{"conv_stem": false, "label_smoothing": 0.05, "ema_decay": 0.995}
Rows from block 4 of a small image classifier, named by matrix and row number. Rows with one number belong to one neuron. Each number is 128 + 32 x the weight over its row's rms, rounded and kept within 0 to 255. All counts start at 0.
After each neuron's rows are labels from the 100 images, of 14976, where the neuron reaches its highest value: "responds to" is what is common among them; "peak at" is the part of the image that holds the peak. Only what is clearly more common there than usual is listed. The data: microscope photos of single blood and bone marrow cells.
# fc1: MLP up (model.blocks.4.mlp.fc1.weight, 768x192), inputs 64-127
# fc2: MLP down (model.blocks.4.mlp.fc2.weight, 192x768, transposed), outputs 64-127

fc1.674 [ 89 107 180  85  96 118  92 101 127 118 130  77 121 108  94 135 178 144 139 119 143  79 132  84 152  95 169  75 193 180 144  83 140  69 143 101 131 158 128 198 196  77 148 160 186  69 131 124 137  79 131 106 154 144  97 142 139 105  98 133 130 107 121  51]
fc2.674 [160 193 130 165 130  96  87  96 122 123 167 182 133  78 101 166  81 174 110  96 105 133 164 114 129 142 110 158  82 133 143 178 206 105 120 134  95 139 174 133 179  98 160  97  86  87 173  64 161 165 126 162 104 169 132 142 123  92 143  83 158  89  75 117]
responds to: cell type: artefact
peak at: top left; middle left

fc1.16 [182 155 161 146 148 133 159 129 154  85 101 115  58 172 164 145 194 144 105 101  96  94 210 122 146 119 191  93 113 115 118 119 119 113 100 174 159 149 148  94 144 147 140  77  86 169 192 122 218 134 157 140 146 172 119 109 105 172 102  24 142 128 113 146]
fc2.16 [159 149 172 128 158 107 156 145 142  94 105 143 145 153 133 212 112 118  72 131 136 121  69 128  70 156 131 103 121  59 136 148 205 137 101 136 156  95  83 143 105 158  59 180 148  74  97 138 133 102 128 123 109 176  78 118 148 115  89 136 145  39 147 100]
responds to: cell type: artefact
peak at: centre

fc1.476 [214 143 151 112 116 125 147  93 155 140 110 128 125 134 100 118 104  94 168 166 143  78 131 107 107 186  92  76 162 155 166 183 178 132 181 118 149 192 127 144 171  52 148 115 133 139  91 138 121 186 141  85 174 169 141 155 116 141 123 111 103 121 135 147]
fc2.476 [125 209 177 104  69 170 105  88 171 153 143 128 108  84 182 174 135  86  77 104 154 174  88 124 145 203  95 137 142 134 152 138 114  89 136 146 130 144 125 119 141 225 121 148  91 119 147  96 153 134 172 136  79  94 111  92 137  76 115 122 158 136 104 112]
responds to: smear: peripheral blood; cell type: segmented neutrophil
peak at: centre

fc1.46 [136  99 142 128 144 118 142 151  80 153 138 139 134 135 175 140 102 116  84 100 111 122 194 170  84  87 130 196  82 133 175  78 124 173  66 146  73 162 147 137  71 112 108 137  84 117 122 140 213 106 176  98 203 122 163 167 181 129 108 166 123 209 117 141]
fc2.46 [170 111 171 122 144 141 107  96  67 105 154 140 111 161 132 177 170 157 146 139  91 192 176 152  95 146  90 159 134 133 182 191 162 179 159  71 114 132 157  75 172 127  24 159 161 167 126 114 173  87 131  95  87 103 132 180 189 151  88  89 154  77  91 121]
responds to: cell type: segmented neutrophil
peak at: top centre

fc1.598 [120 169 136 140 101  79 121 166 105  98 159 166 103 120  93 107  94 141 157 105 132  92 144 179 113 171  70 151  81  89 116 154 191  77 174 156 167 169  92 102 179 110  83 132 191 132 164 154 149 165 126 142 133  89  99 144 101 132 214  91 154 130 147 168]
fc2.598 [119 129 154 130 122 158 143 123 195  87  81 189 138 147 142 175 214 135 130 127 148 114  96 102 206 153 158 114 173 134 146 101 134 119 128 101 155 130 124  99 157  97 133 125  78 131  76  88  79 120 127 121 129  88 131 119 132 167 119 165 135 152  85 140]
responds to: smear: peripheral blood; cell type: myeloblast
peak at: middle right; centre

fc1.665 [155 137 111 155 156 121  99 149 134 170  99 128 159  78  75 120 167 125 141 124  82  82 136 131 150 185  70 186 128  77 112 188 144 133 103 123 159 146 107 138  99 143  98 167 115 107 118 106 166 119  95 141 167  70 143 111  98 122 119 122 150  93 175 119]
fc2.665 [ 29 140 132 108  67 130  84 125  94 132 113 118 203 138 156 125 110 105 129 146 164  81  89 131 108 101 143 164 116 107 156  69 164 125 193 116 106 133 114 141  89 145 120  71 118  48 144 105 157 135  79 150 137 120 134 135 134 127 159 193 121 134 159 169]
responds to: smear: peripheral blood; cell type: segmented neutrophil
peak at: centre; middle left

fc1.15 [ 71  90 161 113 158  97 112  95 164 143 125 113 111  80 158 120  84  83 140 104 131  93  96 104 115 135 123 151 107 156 146 180 131  75 125  86 153 139 161 131 107 149 130 116 182 188 138 123 143 171 194 100 152 148 103 152 106 153 135 206 116 118 138  99]
fc2.15 [149 123 157 178  96 143 106 123 127 153 117 114 101 125 133 167 136 101 111 143 144 172 129 129 119 145 106 138 119  44 137 146 143 153 100 106 222 146 136 114 113 182 102 118 136 183 198 157 108 148 104  79 176 103 149 141 154 153 134  97  73 146 123 158]
responds to: smear: peripheral blood; cell type: segmented neutrophil
peak at: centre

fc1.718 [194 157 125 135 165 137 101 117 151 147 186 161 161 141 132 151 134 169  56  91 132 146  70 110 170 100 151 158 109  81 118 110  86 137 105 157 108 163 109 130 100 131  71  85 108  86 201 153 124 111 107  90 109  96 168 179 174 104  90 164 121 151 114 108]
fc2.718 [221  99  86 143 127  99 109 114  96 107 171 104 128 148  85  82 100 124 171 121 160  82 215 123 134 118 128 125 142 128 138 112 134 107 200 142 132 121 167 133  85 122 165  57 172 102 148 122 149 142 100 117 168 106 109 125 131 119 121  97 107 159 191 177]
responds to: cell type: artefact
peak at: bottom right

fc1.190 [152 127  34 146 127  43 221 132 133 170 131 115  78 131 167  72 114 164 152 130 155 133  94 167 121 228 166 123 126  75  80 208 122 134  98 108 159 176 109 122 166 163 124 124 152 146 127 132 125 130 178 126  94 157  88 107  98 158 167 122 162  85 146 194]
fc2.190 [133 121 170  91 172 141 118  98  88 134 128 195 145 151 161 106  85 144 134 105  93  94 123 122 172 140  91  98 134  82 149  97 100 123 131 169 174 150 119 129 131 191 129 162 159 147 130 117  90 118 124 130  66 153 111 111 162  77  92 135 164 147 126 158]
responds to: smear: peripheral blood; cell type: myeloblast
peak at: middle right

fc1.364 [137 186 113 166 147 116 131 185 150 137 101 140 157  73 168 134 178  99 138 204 106 151 131 113 196 161  62 125 142 116 151  97  81 158 106 152 128 174 120 139 104 144 119 128 126 104  80  79 137 196 116 139 110 142 109 130  92 157 130  74 110 190  39 102]
fc2.364 [175 130  81 169 166 130 108 151 158 124  62 129  97 166 137 162 113 124 147 101 140 130 107 132 103  91 147 203 165 102 129 127 121 136 123 172 138 145 139 176  74 121 130 101 133 124 159 151 166 106 141 199 155 135 138 101 153 132  71 105  40 175 125 115]
responds to: cell type: blast
peak at: top left

fc1.526 [112 116 131 197 175 104 148 111 178 196 108  95 131 171 140 176 128  92  95  94 143 184 132 145 137 129 125  92 159 121 198 121 110  92 100 207  36 152 115  99 119 133 134 111 160 129 172  99 128 102 127 101 147 123  93  78 126 144 140 123 143  87 117 133]
fc2.526 [ 74  83 160 165 120  54 114  75 156 141 126 149 103  82 162 110 112  69 119 124 158 153  86  97  94 152  83 133  90 112  89  93 159 135 127 111 128 155 134 152 103 117  81 136 117 141 164 123  55  97 171 112 119  89 156 127 103 142 173 178 130  85 147 141]
responds to: cell type: lymphocyte
peak at: centre

fc1.677 [136 202 152 131 125  87 126 167  98 152 139  99  80 101 162 122 180 165  93  88 164 159 115 133 146 161  99 163 135 104 145 199 146 117 136 143 126 162 141 111 113  68 106 128 153 176 158 154 111 106 159  66 116 108 161 155  72 166 171 121 178 178  37 121]
fc2.677 [202 171 145 159 136 112 172 164 134  90 143 187 144 152 118 140 129  92 158 156 167 163 121  65 109  84  96 153 150  77 130 103 118 114 142 143 164 140 129 131 145 122  87 135 141 172  85 103 152 146 208 107 118 137 119  78  52 116  85 127  95 134 137 135]
responds to: smear: peripheral blood; cell type: myeloblast
peak at: middle right