config = dict(
    model='image classifier',
    dataset='microscope photos of single blood and bone marrow cells',
    train_examples=194171,
    image_size=64,
    crop_scale_min=0.5,
    horizontal_flip=True,
    color_jitter=0.1,
    targets=['smear'],
    num_classes=2,
    arch='convnext',
    isotropic=False,
    norm='rmsnorm',
    hidden_act='relu',
    mlp_ratio=4,
    inner_norm=False,
    patch_size=[4, 4],
    conv_stem=False,
    depths=[4, 7, 4],
    widths=[96, 192, 384],
    kernel_size=3,
    label_smoothing=0.05,
    loss='cross_entropy',
    init='lecun_normal',
    residual_init='zero_last',
    optimizer='muon',
    muon_scale='match_rms_adamw',
    learning_rate=0.0018,
    momentum=0.95,
    nesterov=True,
    orthogonalizer='polar_express',
    adamw_lr_other_params=0.00073,
    max_grad_norm=1.0,
    ema_decay=0.995,
    max_steps=14000,
    batch_size=128,
    epochs=9.2,
    lr_schedule='poly',
    final_lr_fraction=0.01,
    warmup_steps=1400,
    weight_decay=0.06,
    adamw_weight_decay_other_params=0,
)
Rows from block 12 of a small image classifier, named by matrix and row number. Rows with one number belong to one neuron. Each number is 500 + 25 x the weight over its row's rms, rounded and kept within 0 to 999. All counts start at 0. Numbers have three digits each.
After each neuron's rows are labels from the 100 images, of 14976, where the neuron reaches its highest value: "peak at" is the part of the image that holds the peak. Only what is clearly more common there than usual is listed. The data: microscope photos of single blood and bone marrow cells.
# fc1: MLP up (model.blocks.12.mlp.fc1.weight, 1536x384), inputs 64-127
# fc2: MLP down (model.blocks.12.mlp.fc2.weight, 384x1536, transposed), outputs 64-127

fc1.539:492531482473507516548492479459471485516509470523513493533501509519449523464447462489517531515514504498493475507522509504509500523498486458441476529504486528529470510513524492506488521478489511
fc2.539:521455502442520518518520518512505521521498493528493464502526529531452491475505485498476487491493504486488524496506539481448489475517502494495476495496515476503494547443502496497509511468504512
peak at: middle left

fc1.76:472521449506516499507552515538545511471517453499453473507495493519557466453498511484427528465553537480451496499507481459473501480530447495486502497532508544489519498511481486479537478481516481
fc2.76:474499504544502512484503457472478494464467558475519514455460499442463491457504468530488466456495494476503493465565495521503518494462499485513503474471543471481511477492532476510520514534488496
peak at: top right

fc1.551:485446529535478489513479453512490501538434474517457518523494506436473511469467530493471484510510535504552472543485509453503500536449491505475458508471508510519503490509491555481484495431538514
fc2.551:500537497542525506482468502517504462501536545488530509454526475473505500484470548524501505470548501531497479485486460480513499505489498480535460476526532474527496513515515528538485519500524491
peak at: bottom centre

fc1.554:495481485505479542470477473506471512488528516514503463496494497503523485473536468472478483495529473491514532474519501498486474496500492510480490516499501478513497500509460509539467544514496509
fc2.554:460477510463499455518522466479465494471480545534538487524485497514508525527494519509510521506494488484493492500463530432532500523454476486535522510470473504451513491551516494519534505469483502
peak at: bottom left

fc1.160:470507498520479523486538516499504471483504483484573490484532513467487494495536512510521515458502514523505469474445512490516503507502543506489470501529511480500457451556521503463470530481569479
fc2.160:543519523472507489478531479477494485511494528489492490494477460479518502505498492478537497486487499511499524476515531525546541466507471494546499475505500520497478528486498499451441505525499515
peak at: middle left

fc1.669:489478531509454527505494479527525499555477481558510516520530543488500476473534495470485488503487488514509432477498471501444484472508504510473491474492501528505488501528494513503484523469499527
fc2.669:497484490530516495484507445496503452519515503473511525512478473556482523449543479491482448516558498494500482487502434524476491447497464477498481504489505546491487495538512538539485531496493533
peak at: bottom centre

fc1.690:532518472508496520542502491467497485500545540521518486517517543474492521496490545469481490482487516472459526510502498526471506545513444483455473487490498494508537512512512440474520468536505456
fc2.690:529512454500463470505533511529492535483487493519535471512534486496493483497460504567550476531533469501479491515475514525551509502510480490441476532452529529531495490523521494466535509518513523
peak at: bottom centre

fc1.423:513452472518489519543539483496512512535459512530510498515455522577500492505487496474510488510505531556511529497507535515490479491517513551533520514518509517522518491494481497485501472495551569
fc2.423:534568501434535491510551533539515494531530482533500514479487464530458533512507519488522469493475494513496541532510512456508508537510521547523515520473500482455511468477481502510501485487530487
peak at: bottom centre

fc1.524:435504505497508485528526485479443460474493447463449535533526500463480471495491498506532504497512504520530495461481539504487522542496505542500541468486467560529492519497492496519467492486470535
fc2.524:531465471536488515514495512528535462514482517501500489523532513488489518533507504521482499523489501486474504482489490494456495473490495537491520480504499517470498507491510524500450523508521491
peak at: top centre; bottom left

fc1.587:496475501517452503447515504473535502432502489510489545519487488505492503440475476449478485488488484509485552486524510518530492488514538526501547537543436523477485479507463519488543498478515478
fc2.587:489543481448549468497515535488525500516482465484513475514511509503509497501503496550474489493526515519489523507522500514524517528519472497511566504484519486576500538477479498489508477523471481
peak at: middle left

fc1.736:503542483484562499471494461488501505500527488544484491493530510460491499487474481471509463481528477498473508472496487539483510544484511470509475510522495514479539540500489483521521491502462507
fc2.736:533514524479482509495496459540466462495503487461526498507483527514494549518490474522535464474489486506494513522488530469524498461494482529535498483492490535492500477506516438512508508532525464
peak at: bottom right

fc1.182:490464514517474507529507487505523476493480448512516489535493490548508499481498537463512479481499485500529473493487471506504478477500487505500551527509498500462521506491493521490501530500527518
fc2.182:481508467542494493507485538499527546537492529503502515503495503546545481491514489521507503522570510526506443483520452508461519448476497497474542493500516493485468476532494552498509478472531537
peak at: centre

fc1.425:523432471512482493519509483499495476509523490491517551483483493518498529470517505519527538480461546516517457466487492508484548511493537462484533491459456541500552472502479504488491516553508555
fc2.425:509475488521480494461502529510485495488527476517495484499517508473532480477498542471481498510505489471542466477522489461446485489464518521473508481507515457565518459492475525503493497513515493
peak at: middle left

fc1.374:457521500460457468490487522512472522469502533478478497502501476548515477467513508486479536509466480488504548547490509520512502509485470533503547496522528434507569490533514496489521502492546455
fc2.374:493502519459486502462491500509518529494475499492511492497464538487519505523443476497542482536490482495520547456504454543529525499490460498492518506493491485481502498596514530517479514502558477
peak at: middle right

fc1.78:521462469571489512500543501495508459519506501516522488491539511484497512495565482514482516508511492492508497508495505506469499516492467502515513486530499544470531495519520514500530529510516479
fc2.78:465450488505572507523463487516480470525515468480489521488492490477510495476514490484519484529501520495487507499507448459486557498488479486510466472525481519560485504511503470468508525492500507
peak at: middle left

fc1.431:476478501542459557513475496491512502493506495547469524545490490539460499487504479526511556514527539449479493507542514503508490496471533489525515484469488474516491455520504496525521514492492492
fc2.431:498523534519453488514494463506517491505468497501509481494510488490457541481529490482472518538562519481513425490526467531502489503498514506520489541515539508552496513519506491529456465498548494
peak at: top right

fc1.33:477480488504514471499509531463531525514524514499517466524483513478504500510531462503507509467525509497498457489477538473477529487524522472508452526462478444463535479515486468500447512502500519
fc2.33:504469520489473504496501539491486497539493507573463500465546504445531511516456499481484456468439498496485503529552543533510493575501517481548482483500500552508514503458504500521506532519531537
peak at: bottom left

fc1.619:505499557505495504515530498556540502482474458529477502451509517532475547517503506477498499477522468470537527508518506472408520495515502479464474493519527501513468537497493509457509513503480535
fc2.619:515483448498489512472494444498504502519519538520475495489485498478495487506514458530479547547468541492469540481518521476477485527504476502497500497522520545449486526526470532502491508503478505
peak at: middle left

fc1.348:536517493529547494484488526504492507476485514520469516485490481476467550473497452538496519509524530490518503456460494549488511510528496493491526523514469460513500527494521490461562501439518518
fc2.348:472507548476519490497499499503483488516507483535502476470521517510494490504491536490504511459492501494486497485496501496510523476526524489537493469506510514446489485511509461493504458507564521
peak at: middle left

fc1.507:510457491495509552488461469485508513512537465497504485534507522520479499464493473533527540524490533493560436498543504468474478489528529482507484461545503461510502514472468516476506484493533526
fc2.507:450507477456505466490462466496519528512495538488508441501480484478498494534509511492484531475502540546451466490491503527497505452515475480487531485483460470464497479520478525495519453479507505
peak at: centre

fc1.384:472512508511502523510500513493504502538536497523507506522495460525490518471477479477431515513545541521499484499494460494473504501502518500496468514510480500479504480481491509518488519453528502
fc2.384:489526493483482482522495520521514497502491493519505484478501527482500488528485522503523510503479516492468456498504471508545498479523525475492512495489531501525529509487515504530519506540485493
peak at: bottom centre

fc1.747:512507489509566510470468488514481475509533482521475508504515533497531515490464560476548497493501471514442528502493483506505530542495522480450479496526508510473504478519486530529490489488449497
fc2.747:478502517489495516506512453519541443481485506475499493493490494535483472481538494530488534465496493501549527514484508441515500510500493565470505533484450473493516517489539503517481574542475545
peak at: middle left

fc1.650:475447514502504467517513506506527481523518483524511504502508523512496447478520533493521506485525513506468455470483464410477496535460493483505482530490471478504490529514532503492488474470474504
fc2.650:483491505500456529521527483490512462505485492487519521506524516556470547504552499477517476498504502525502503531491486507533522506521511534546525514517490523465512498524494473478528518483480467
peak at: centre

fc1.419:497547498533513524595485455526497540493508479480462512472497523520513507510516531507511501497544482525469527459507501498502487500535522516495524516503488503497505463524451517546493529442460549
fc2.419:461544504492500509475503506494512483518512551510522471492518506482495475489535519520485436538474514479468518523465496483502513516493500496496494553488499513509496504500506560479507477485500530
peak at: middle right

fc1.273:509508480526496505527456490498467490501483494484486469486482470479526475504548500467482530473520503498493489529527474507505511489510474529491485504495495519434494523503475535550467513497477513
fc2.273:500483493550489491466515428477494503467496511415500508485484498572525473526545476478486539509468520567483516473496490501513518494512500538478492475494457484467467521573480532537515478482446515
peak at: bottom centre

fc1.745:503501525492477501492490537559453509528521536531484486507476520516497513459475513479515517510495499448488489495507467473502516481481535482488504460494502521482498489522473493529471531469491487
fc2.745:486536522464487512472504462525512484523502527473512476464520511469542481524447523536507508484532512572445457491482482537502516488500492500493504471522501522513513521544468503492502489455519480
peak at: bottom right

fc1.3:468458477492517496530537515503477502503455523488497481530467507529515455547498535498503484469549460502443529485475490526465464520502477492477500482540492516493495530503525556461454497515532504
fc2.3:477485487431527497475515462505483504496476498526457471485546485495544566487482488481518472468439457484548507501483494463491498511497501535500492467503503516521540473514492506496496507506500503
peak at: bottom left

fc1.141:503542511512537520498492497472484496499535524520526495492542509455502541443524530522512483479493459465508493475532497522521548523516524548484518470536504504536458497498478550508473510489458468
fc2.141:454531508539540454474515537469513502500498499453489459518521497541516473513525500500510496499445466539481471499516474518547532483523498488492473456507497497508502506481512462469483528513509489
peak at: middle right

fc1.365:492456520465513558529502505471495476475514510496485507482509523553526501530535486539503513505538468472502495500498532514527491511500490523482478490443488464538508548517516551487480505522512507
fc2.365:545530494477500488490494535520493497491534542550540490502515509501553510495483511468532506493480504559524505499537517473464467492488528508492470498475468462536512505531542502525514530528474460
peak at: bottom centre

fc1.345:516492487526461502496489502519540489524495488502506502511486472423525505497447493517491487500567485489446489484490527495477508497542484514553489515497482493537515485538476486474501484511494531
fc2.345:497473494466530495503506531462513512517526497545508526492507495526516469483480524508514490513569505513509529505487550524496496497482543527541484531470477505511464500522440510511495491496530546
peak at: middle left

fc1.17:508489503521511526470495475511537495473509505518503512526461509517538523470533519483528409485496499463483561492532531435451483527523470499498491467468478463447553532493492499516460485503469517
fc2.17:504518496531490496475482482483501474491509508480506549512544501463514570497492505513494478529552506543526441492526504439531505540502479502522504488512520531492481524525530482503482480485522517
peak at: middle right

fc1.133:487491501507488500467500506476486553500499476545478448524491515500476470535536490493540479502501485487507495470531503510497487497483494474504469503480453504526506458507480546539540523475501533
fc2.133:532567481565480494493479494501482487501481455519530480456501512437477531506498479510464536441486493491515488493494460505493511496481475445415494500509499485492527459491515448490475471526474500
peak at: bottom left; top left

fc1.206:516440517515462522465477532535526478464478491576469493473516513529476488553512491471489481491533530445505526494448540478555496516522542467506480515478492475521497491509493521509458535525515514
fc2.206:508506513471485483464499542457523475476554527538501449524497520492513510544517524528508538523493503478461508491542524541461462536536487496490526514502475473455502470492494448557501483516476493
peak at: bottom centre; top right

fc1.55:493469514505455517513520467504506484492503513578486539511501513555496486576481504481516479459514529509481503474507467510470512513503524530478508488515491490474476489524519499478462514506536507
fc2.55:492460459491508485465516538519504520500497517582471505513498498466543490474511512503449534454507542532501512499520493515491480529469514473519508499491536515497498496492460525535481498504548497
peak at: bottom left

fc1.511:500519531507496485510503469469524543513502534525462486509502483517515512495509550488451484470470525497466510498490482540450459518504502529508473489490505488476471474472504507499453492535523436
fc2.511:486575503524449471533508462552474505460485505483536493478486511506508503492478523523498481492517509497495472497498487559483506461496496515469510509468536497504514500496541533463507531489461482
peak at: bottom centre

fc1.222:474499521532451481481511565471513498490503488485492529485512476533498501562472505519515480474536531517533536509469494469479487501508512473504497497518449510497502481501505511511450500508506508
fc2.222:483479512494460486539486496526500537477461485482453515499529474487538498486497501473520527447539494473490539499525494537495511497482522481508502498453509524480484532489523526475506519506474514
peak at: top centre

fc1.324:504495553497474508462506491534515520511502465518480493509515497516498511471500505505552477491486494511510485481490538493490488473488535477465514505496478456488513504538497463534441509487467488
fc2.324:531477497513475510474501530543484505523502493490542509519497479474463478490502489471524526489522500521512532504507521507535509533482476489440483491506525481490502501444508532510527485504475472
peak at: top centre

fc1.443:479469540472459507514457504518499455480454488507504458523479520494470503465447497486489511495493508486486517513530517542512536438516486490468511544549486505484504504519503501474477525470485508
fc2.443:473503467505546491466503519518504528496521526495509492494504506484536533530502527451544490502502533487525530519498498460517501496483516481453480517515537502458523505457530484543457518480478495
peak at: middle left

fc1.717:494492493487508526559540517502498509500525497489479481488477539497491463500545488486451478521524502502518541486467549508505496491538564527505499492512498465489468506515490480550513469530506470
fc2.717:485481493499478528481506510474485514466494546535470464499450518489462531522491493523493507505521474499528457492494487486515522515471550465498497524493475502503546488488525510497513528497484516
peak at: bottom left

fc1.58:552515467504543517485537509493512517495500478443490507494486471493518480503499531526520506514515512501464557476479529488477551531496554505517520493521505484531481479455517477542514486493493545
fc2.58:476474513482456489517535424490522488481504530484515470505519488509527464467512502504498491532567468451490501490511498506487511494486532500514556491478487480534510492481540561524508486459503475
peak at: top centre

fc1.572:471515502515510502531534518481520483489521524525516496510491494525482490548498520502555492529493523504491522519455488505556506482505512520491527503533515457514506529511497502498534462493497454
fc2.572:531541482503462506524524486466504522474485489464477516507495523480496499497503521489490523465464491484460494457464563484476487542517492510489483463461490459464496463491518475509530488493444511
peak at: middle right; top right

fc1.491:491480462491511510586497492529477506497476529492533477526452520514506481456553505467486474445491460536474525504498521509483533492517516485507492522551479443475512518489501503498486501471503469
fc2.491:511509477456441433466516498502513524497496458481462505491468530470481509513481496500476531516464494444517488508499477491494473526463474511520527469502469530462482477490508500479522482490489479
peak at: middle right

fc1.746:552430541496538540479514508488500521440451484516500462475446527501476498444501476506534515491508516528487443492516482511480444502518535524480525468511546509503484470513510483482492511435520505
fc2.746:501500470454500487485533465537503538503497463505518467505461539503528515568485517461480503516387477503490552459495482513453495502518498487477511493522540479514508475495484426465497503522534508
peak at: top right

fc1.373:514570458517506510535510452470541549500495499509493510460512476481494501475445506504534522491515487545488495491495460513478480469484478484476481520516495461491493492537507519472532472494500527
fc2.373:468543512475505474481498517492519491522460469455487467479505469516498504472466487535506528465506467493494480486514456487525481461503492491502476506487465494499487540552496478476454523491498461
peak at: top left

fc1.213:497461479470515517510506508464502485513514527545479489530477474501471503494483502504517549494515502487462505483506478434535487472472476458463459538515524459489522500473485473490532532476477523
fc2.213:515515527528529485454536503504539525505522507533517503511511513422540477577503515524477506484540494499500429494529561516531494442526494478535484510506483489481509423459460462485524509481529520
peak at: middle right

fc1.725:510460476447516512457469511498505524538481471499499485510490493511464536495505530514530499496478492519489497509478475529488508478480496474525532513472489511463488513545532482471504495485521509
fc2.725:484478535443471496542445462488480543485482532474463568477525519537482501508568469518527510479487511470461491489497527489467506483506530543466514483538481465491484513491505454490498538512516541
peak at: top centre

fc1.266:480499524564549527538473484486497452492498504562508471506472467517467461497532501523509521508484511483503484508477488512501514547515524499494501488503464495504503509506510542479513480529527505
fc2.266:498487503460494480519499505503441462513467508567499498518530513536490512493495505491506529486473488470521478548506534546520497480508492495493510512502468442452477489542501488431523470492501491
peak at: middle left

fc1.691:500512475467499512497505503496504479493492473509516516492477482563466463567520467455527506453484506495507518453478468495533442507548464515489464505546525508489515523503548507466485514485514469
fc2.691:549496502444496505451497506522478508520486490539522489510521486496504532479518506498478504487463498485478557497495537527481478532482511445491492518483529467524524552442530517473495521542494471
peak at: middle left

fc1.477:450534473505521501493531509497479507517506497527453459470471501520526553483488533489530484474510528491471490485480469490513486501491526508474522521504475506509492514490536514502526513470433475
fc2.477:520479547512484476517543466497512500461506490487511505470521534505476456502483529522460516467488494492506502492535481484524515481498517485527534453465494501497485503500476506462451511520501492
peak at: bottom centre

fc1.317:490498489543519524428539516495508488476486498461503487505496496490526494519494511510541541498477512508496475484546512485477531489499512533504482497476504501548521511468507505503521506493483509
fc2.317:509492490498483482536504512540479482512484478505520501504511500508531509496470504462509530536410480486525533435524541549533520486513526514464516510510454464494490447553508420489549472548460507
peak at: middle left

fc1.41:523484519489509540494526475513499483496512528486460499473503508438559474494550523494511495482496481443535487504494476509505509497531492482440476517479477466492513493492481530513523530476429517
fc2.41:530502504493507484454519512459508511484508522474478470489537489468489492478494496488475477542451537476502420560493502478555525507514499500508514463507493521501517514474514485446507527488477518
peak at: middle right

fc1.500:488474521526449483518512489492485487487492483459482471502519530477492469495550502488519498462504496520467475505457508528512520525524454537565509495532547508524525514519548521525508506482560470
fc2.500:467504498481510505481499477534439535445498522511507496497515472510535510459515502471493512496471480488501511481533472485535486488494514468503508527460495523525489514501517504522476513470430522
peak at: bottom left

fc1.460:517497465546514499509491503509522486489479495566430471506520535457490506509524471483472498458514524497492472525502474491512481478482468493466538521473466479522507490500508465509462458547447458
fc2.460:471501538523495486487500513501485499453527495526505501517528515508447530472484496489538499501552505490497506508503496513523547557511505504473505551487472529434501484520516504464505498524471552
peak at: middle right

fc1.518:471482518531505508526502523483500478529515490489470493491525533516530473530512487522492424517496547514469524507507490528503464480492475484480506517495528507489547516498502530461508521477448492
fc2.518:524495519560491515493493517471493494475548440511470462540471507462519497506497519482476497510529556478530482506478493483466488487502521517491473483507481468514539494551514528477520460440489525
peak at: bottom centre

fc1.613:540497515475559472520530510477477500419526519522515489573506526521502522513556529506480476551561552497489467474519465487421487508538470482479473518482496450480511526501518516469493487461462501
fc2.613:570478521452512508528481513511503490506531550534450505504510494452460531500488503447511492480535481489489459530534513497494501469476487510513505488538496548481500502464501506513487519513530508
peak at: top right

fc1.5:463490491509528504495503531545498472549484529545519498522431520475488527510454534474520488481531483500490522500520473508475475503503531523491536456525522469441494533551507515488516449452536478
fc2.5:535504499482513516509492510497531490510471491558506476487485497485459518494477474508462497492507469486444552483486457466511494495495490490541507512498512505533509513502481461552517509527510514
peak at: bottom left

fc1.567:525517518495467501469534483504489494477480491519479532558481546482514518531491531499502508485547481482474464471512522459481492536483520458458521512506505488495520544499495465470495528489486493
fc2.567:528455488542460493527513499505529464520453478482484460498538510496476484527480468510551476476445476531518516522485529483534474532486517482523537497502483490488493489502489484522495517506463458
peak at: bottom left

fc1.727:550500496495472525511490537467462481498489490517529489483490515506513500528495547535530498495539492554428505493480498520509489474500474541495509489502521494498471494496490454462498480512481471
fc2.727:475538530500510517511502544474488513511537511521500523459501507487499448505547478537501474453541470501515431480500477532495514428532514488479518524476489460563492476491487502435515503450500545
peak at: middle right

fc1.559:525504482484503505489474501515472518550502474544489499520422542508511518497510492515476493469509507485506469457494496522497497484508466541522505466506502498481522469504510547477492466491522499
fc2.559:472528526518507473465507491456445519470520538539501493512514497518497507530485528486523535514460557532509457464490449530497538454475464504500509490511485468429453460482510482532533531483505506
peak at: bottom left

fc1.51:522482450501464501502544467466500517477523521543497491525517483494495481496499520541528469482512540506499504536510484458514487574507461489524532499503515505488563510492510502449492480483508507
fc2.51:523509503483518519492454509486515454504519464489563496496538473466466463496530508504483489463508507478523430510537508502523498481466501516518497508504461446498523505450503463472473500476524479
peak at: bottom centre

fc1.69:520484473471472522521535489549490477522502514522492517482502515506478483515533507507487482463521481499465451508463530517521520541486496500479487523515461476524503566488552522518499477497494458
fc2.69:445510521496472524507508521495496481539496523509514504464526522498468525538509494531482511500452484522452523532503470541495506493499472499437493542515506473492496512502547524524498509498546514
peak at: bottom left

fc1.293:508498521498505486517528501454502520509500474499524457492497480467494440529517378543484523480551499525491505464486514465481489483507510514484471508490493530513497527542481479458503494469555454
fc2.293:481475522549472507494514536444503500477476536537534508530463515513497558489523482500493506473522493464479482465527453499492517502486493464526475521489519475446496484483512513533501517446478513
peak at: bottom left; top right

fc1.68:484495477511488549464505522501477471490484530522472473540483512513450511517506519507501510517542524477483496522516486471552503486503510518508500522481509511522517566552521468485529517493446525
fc2.68:503516535419488477526444521538522495521520517464550481521495490440507443552458498481495485458529491521508494514503547459464483517498502499522479472494505519539500505539504479510472455484531564
peak at: middle right

fc1.376:511503521500476517480480469497474468466471541535478484526524479503517494501504508486524486501482524499452487522496510472527491491469513518510525526509489491503518514511507475525508492537489531
fc2.376:485523509469503493464485502501493522473448458481528487494472472509526518506537480471479452489528471524485496477544524493504499552500521505492515499510510547468501500478461500512482475503506507
peak at: top left

fc1.731:494511467493506474506492467493518505481511478530468498483497534516551558518542511485558512517505501491474521538494445503485483529521496513507522513528533533511518510477503495479515473531477485
fc2.731:525493509535452496516544523525513487492487461495539476536515505443483515482531477511471505453497516502520430508523532475482509490519546513515514492501518477498508510525507464478489521505497484
peak at: top centre

fc1.150:475519509479477524490499498548541506507522488472519500498510574547529524482496505506519473500529469455518491467509487501497460542473511534487562484465500505512501524520477488526476508513479476
fc2.150:523479493500493480480519482515516541508523495466486530528555452516490544484474485450491513544482500522482491539501457498446540511515509517562489461507555533530486511511500507487474511494521502
peak at: centre

fc1.215:492490492514487473502513463452545516500499496525557507477514498514525487501513512480537517505553524491577491440530516471555482486520514518476486531494478457508490502522462544473484514556495483
fc2.215:535491516529481510477488517506491484496518477536495512463519496458544517465496521501496515475513524507507446503526478498524491463499471462536485529502467554529469516544508439539484473508504523
peak at: centre

fc1.252:483492500502473522539488566514495475505501497528508474508525531526493483492501453502472498496506530501520477499524463454471470487499478517481488483536491517524536536530480508465504457511513476
fc2.252:446476507536541506517506466520518520499534490541508523490475486513512526514515498521484500493540504517501502511518490571489522489525499516485536542499499489471500498533483467461504524516475501
peak at: middle right

fc1.225:531539507500533491518512480506532497511531491481529489484499530469518520520529561482578481510452466452499486494496499521525514484503501483488506494526492523500483493493488527491526495523483524
fc2.225:543501515458495522517517455523504509490542499528463493486461495508495463552465505473479541504456560454503515515440497497462497484511505525446490482541486463553499507493498507516474509483503480
peak at: middle left

fc1.296:524489514508490489482458512439482550465491469531510498476469520542526475471490515493467466521477552518499513460514496461481523426508517488489519469529491444503534513486510473480473479488501516
fc2.296:522508508467517506521510477502495469505492465534499497493487488501525515525521509519495509472472526508483485510546494510486479505514573505519507490483527524500517505480484496491503521533506502
peak at: middle left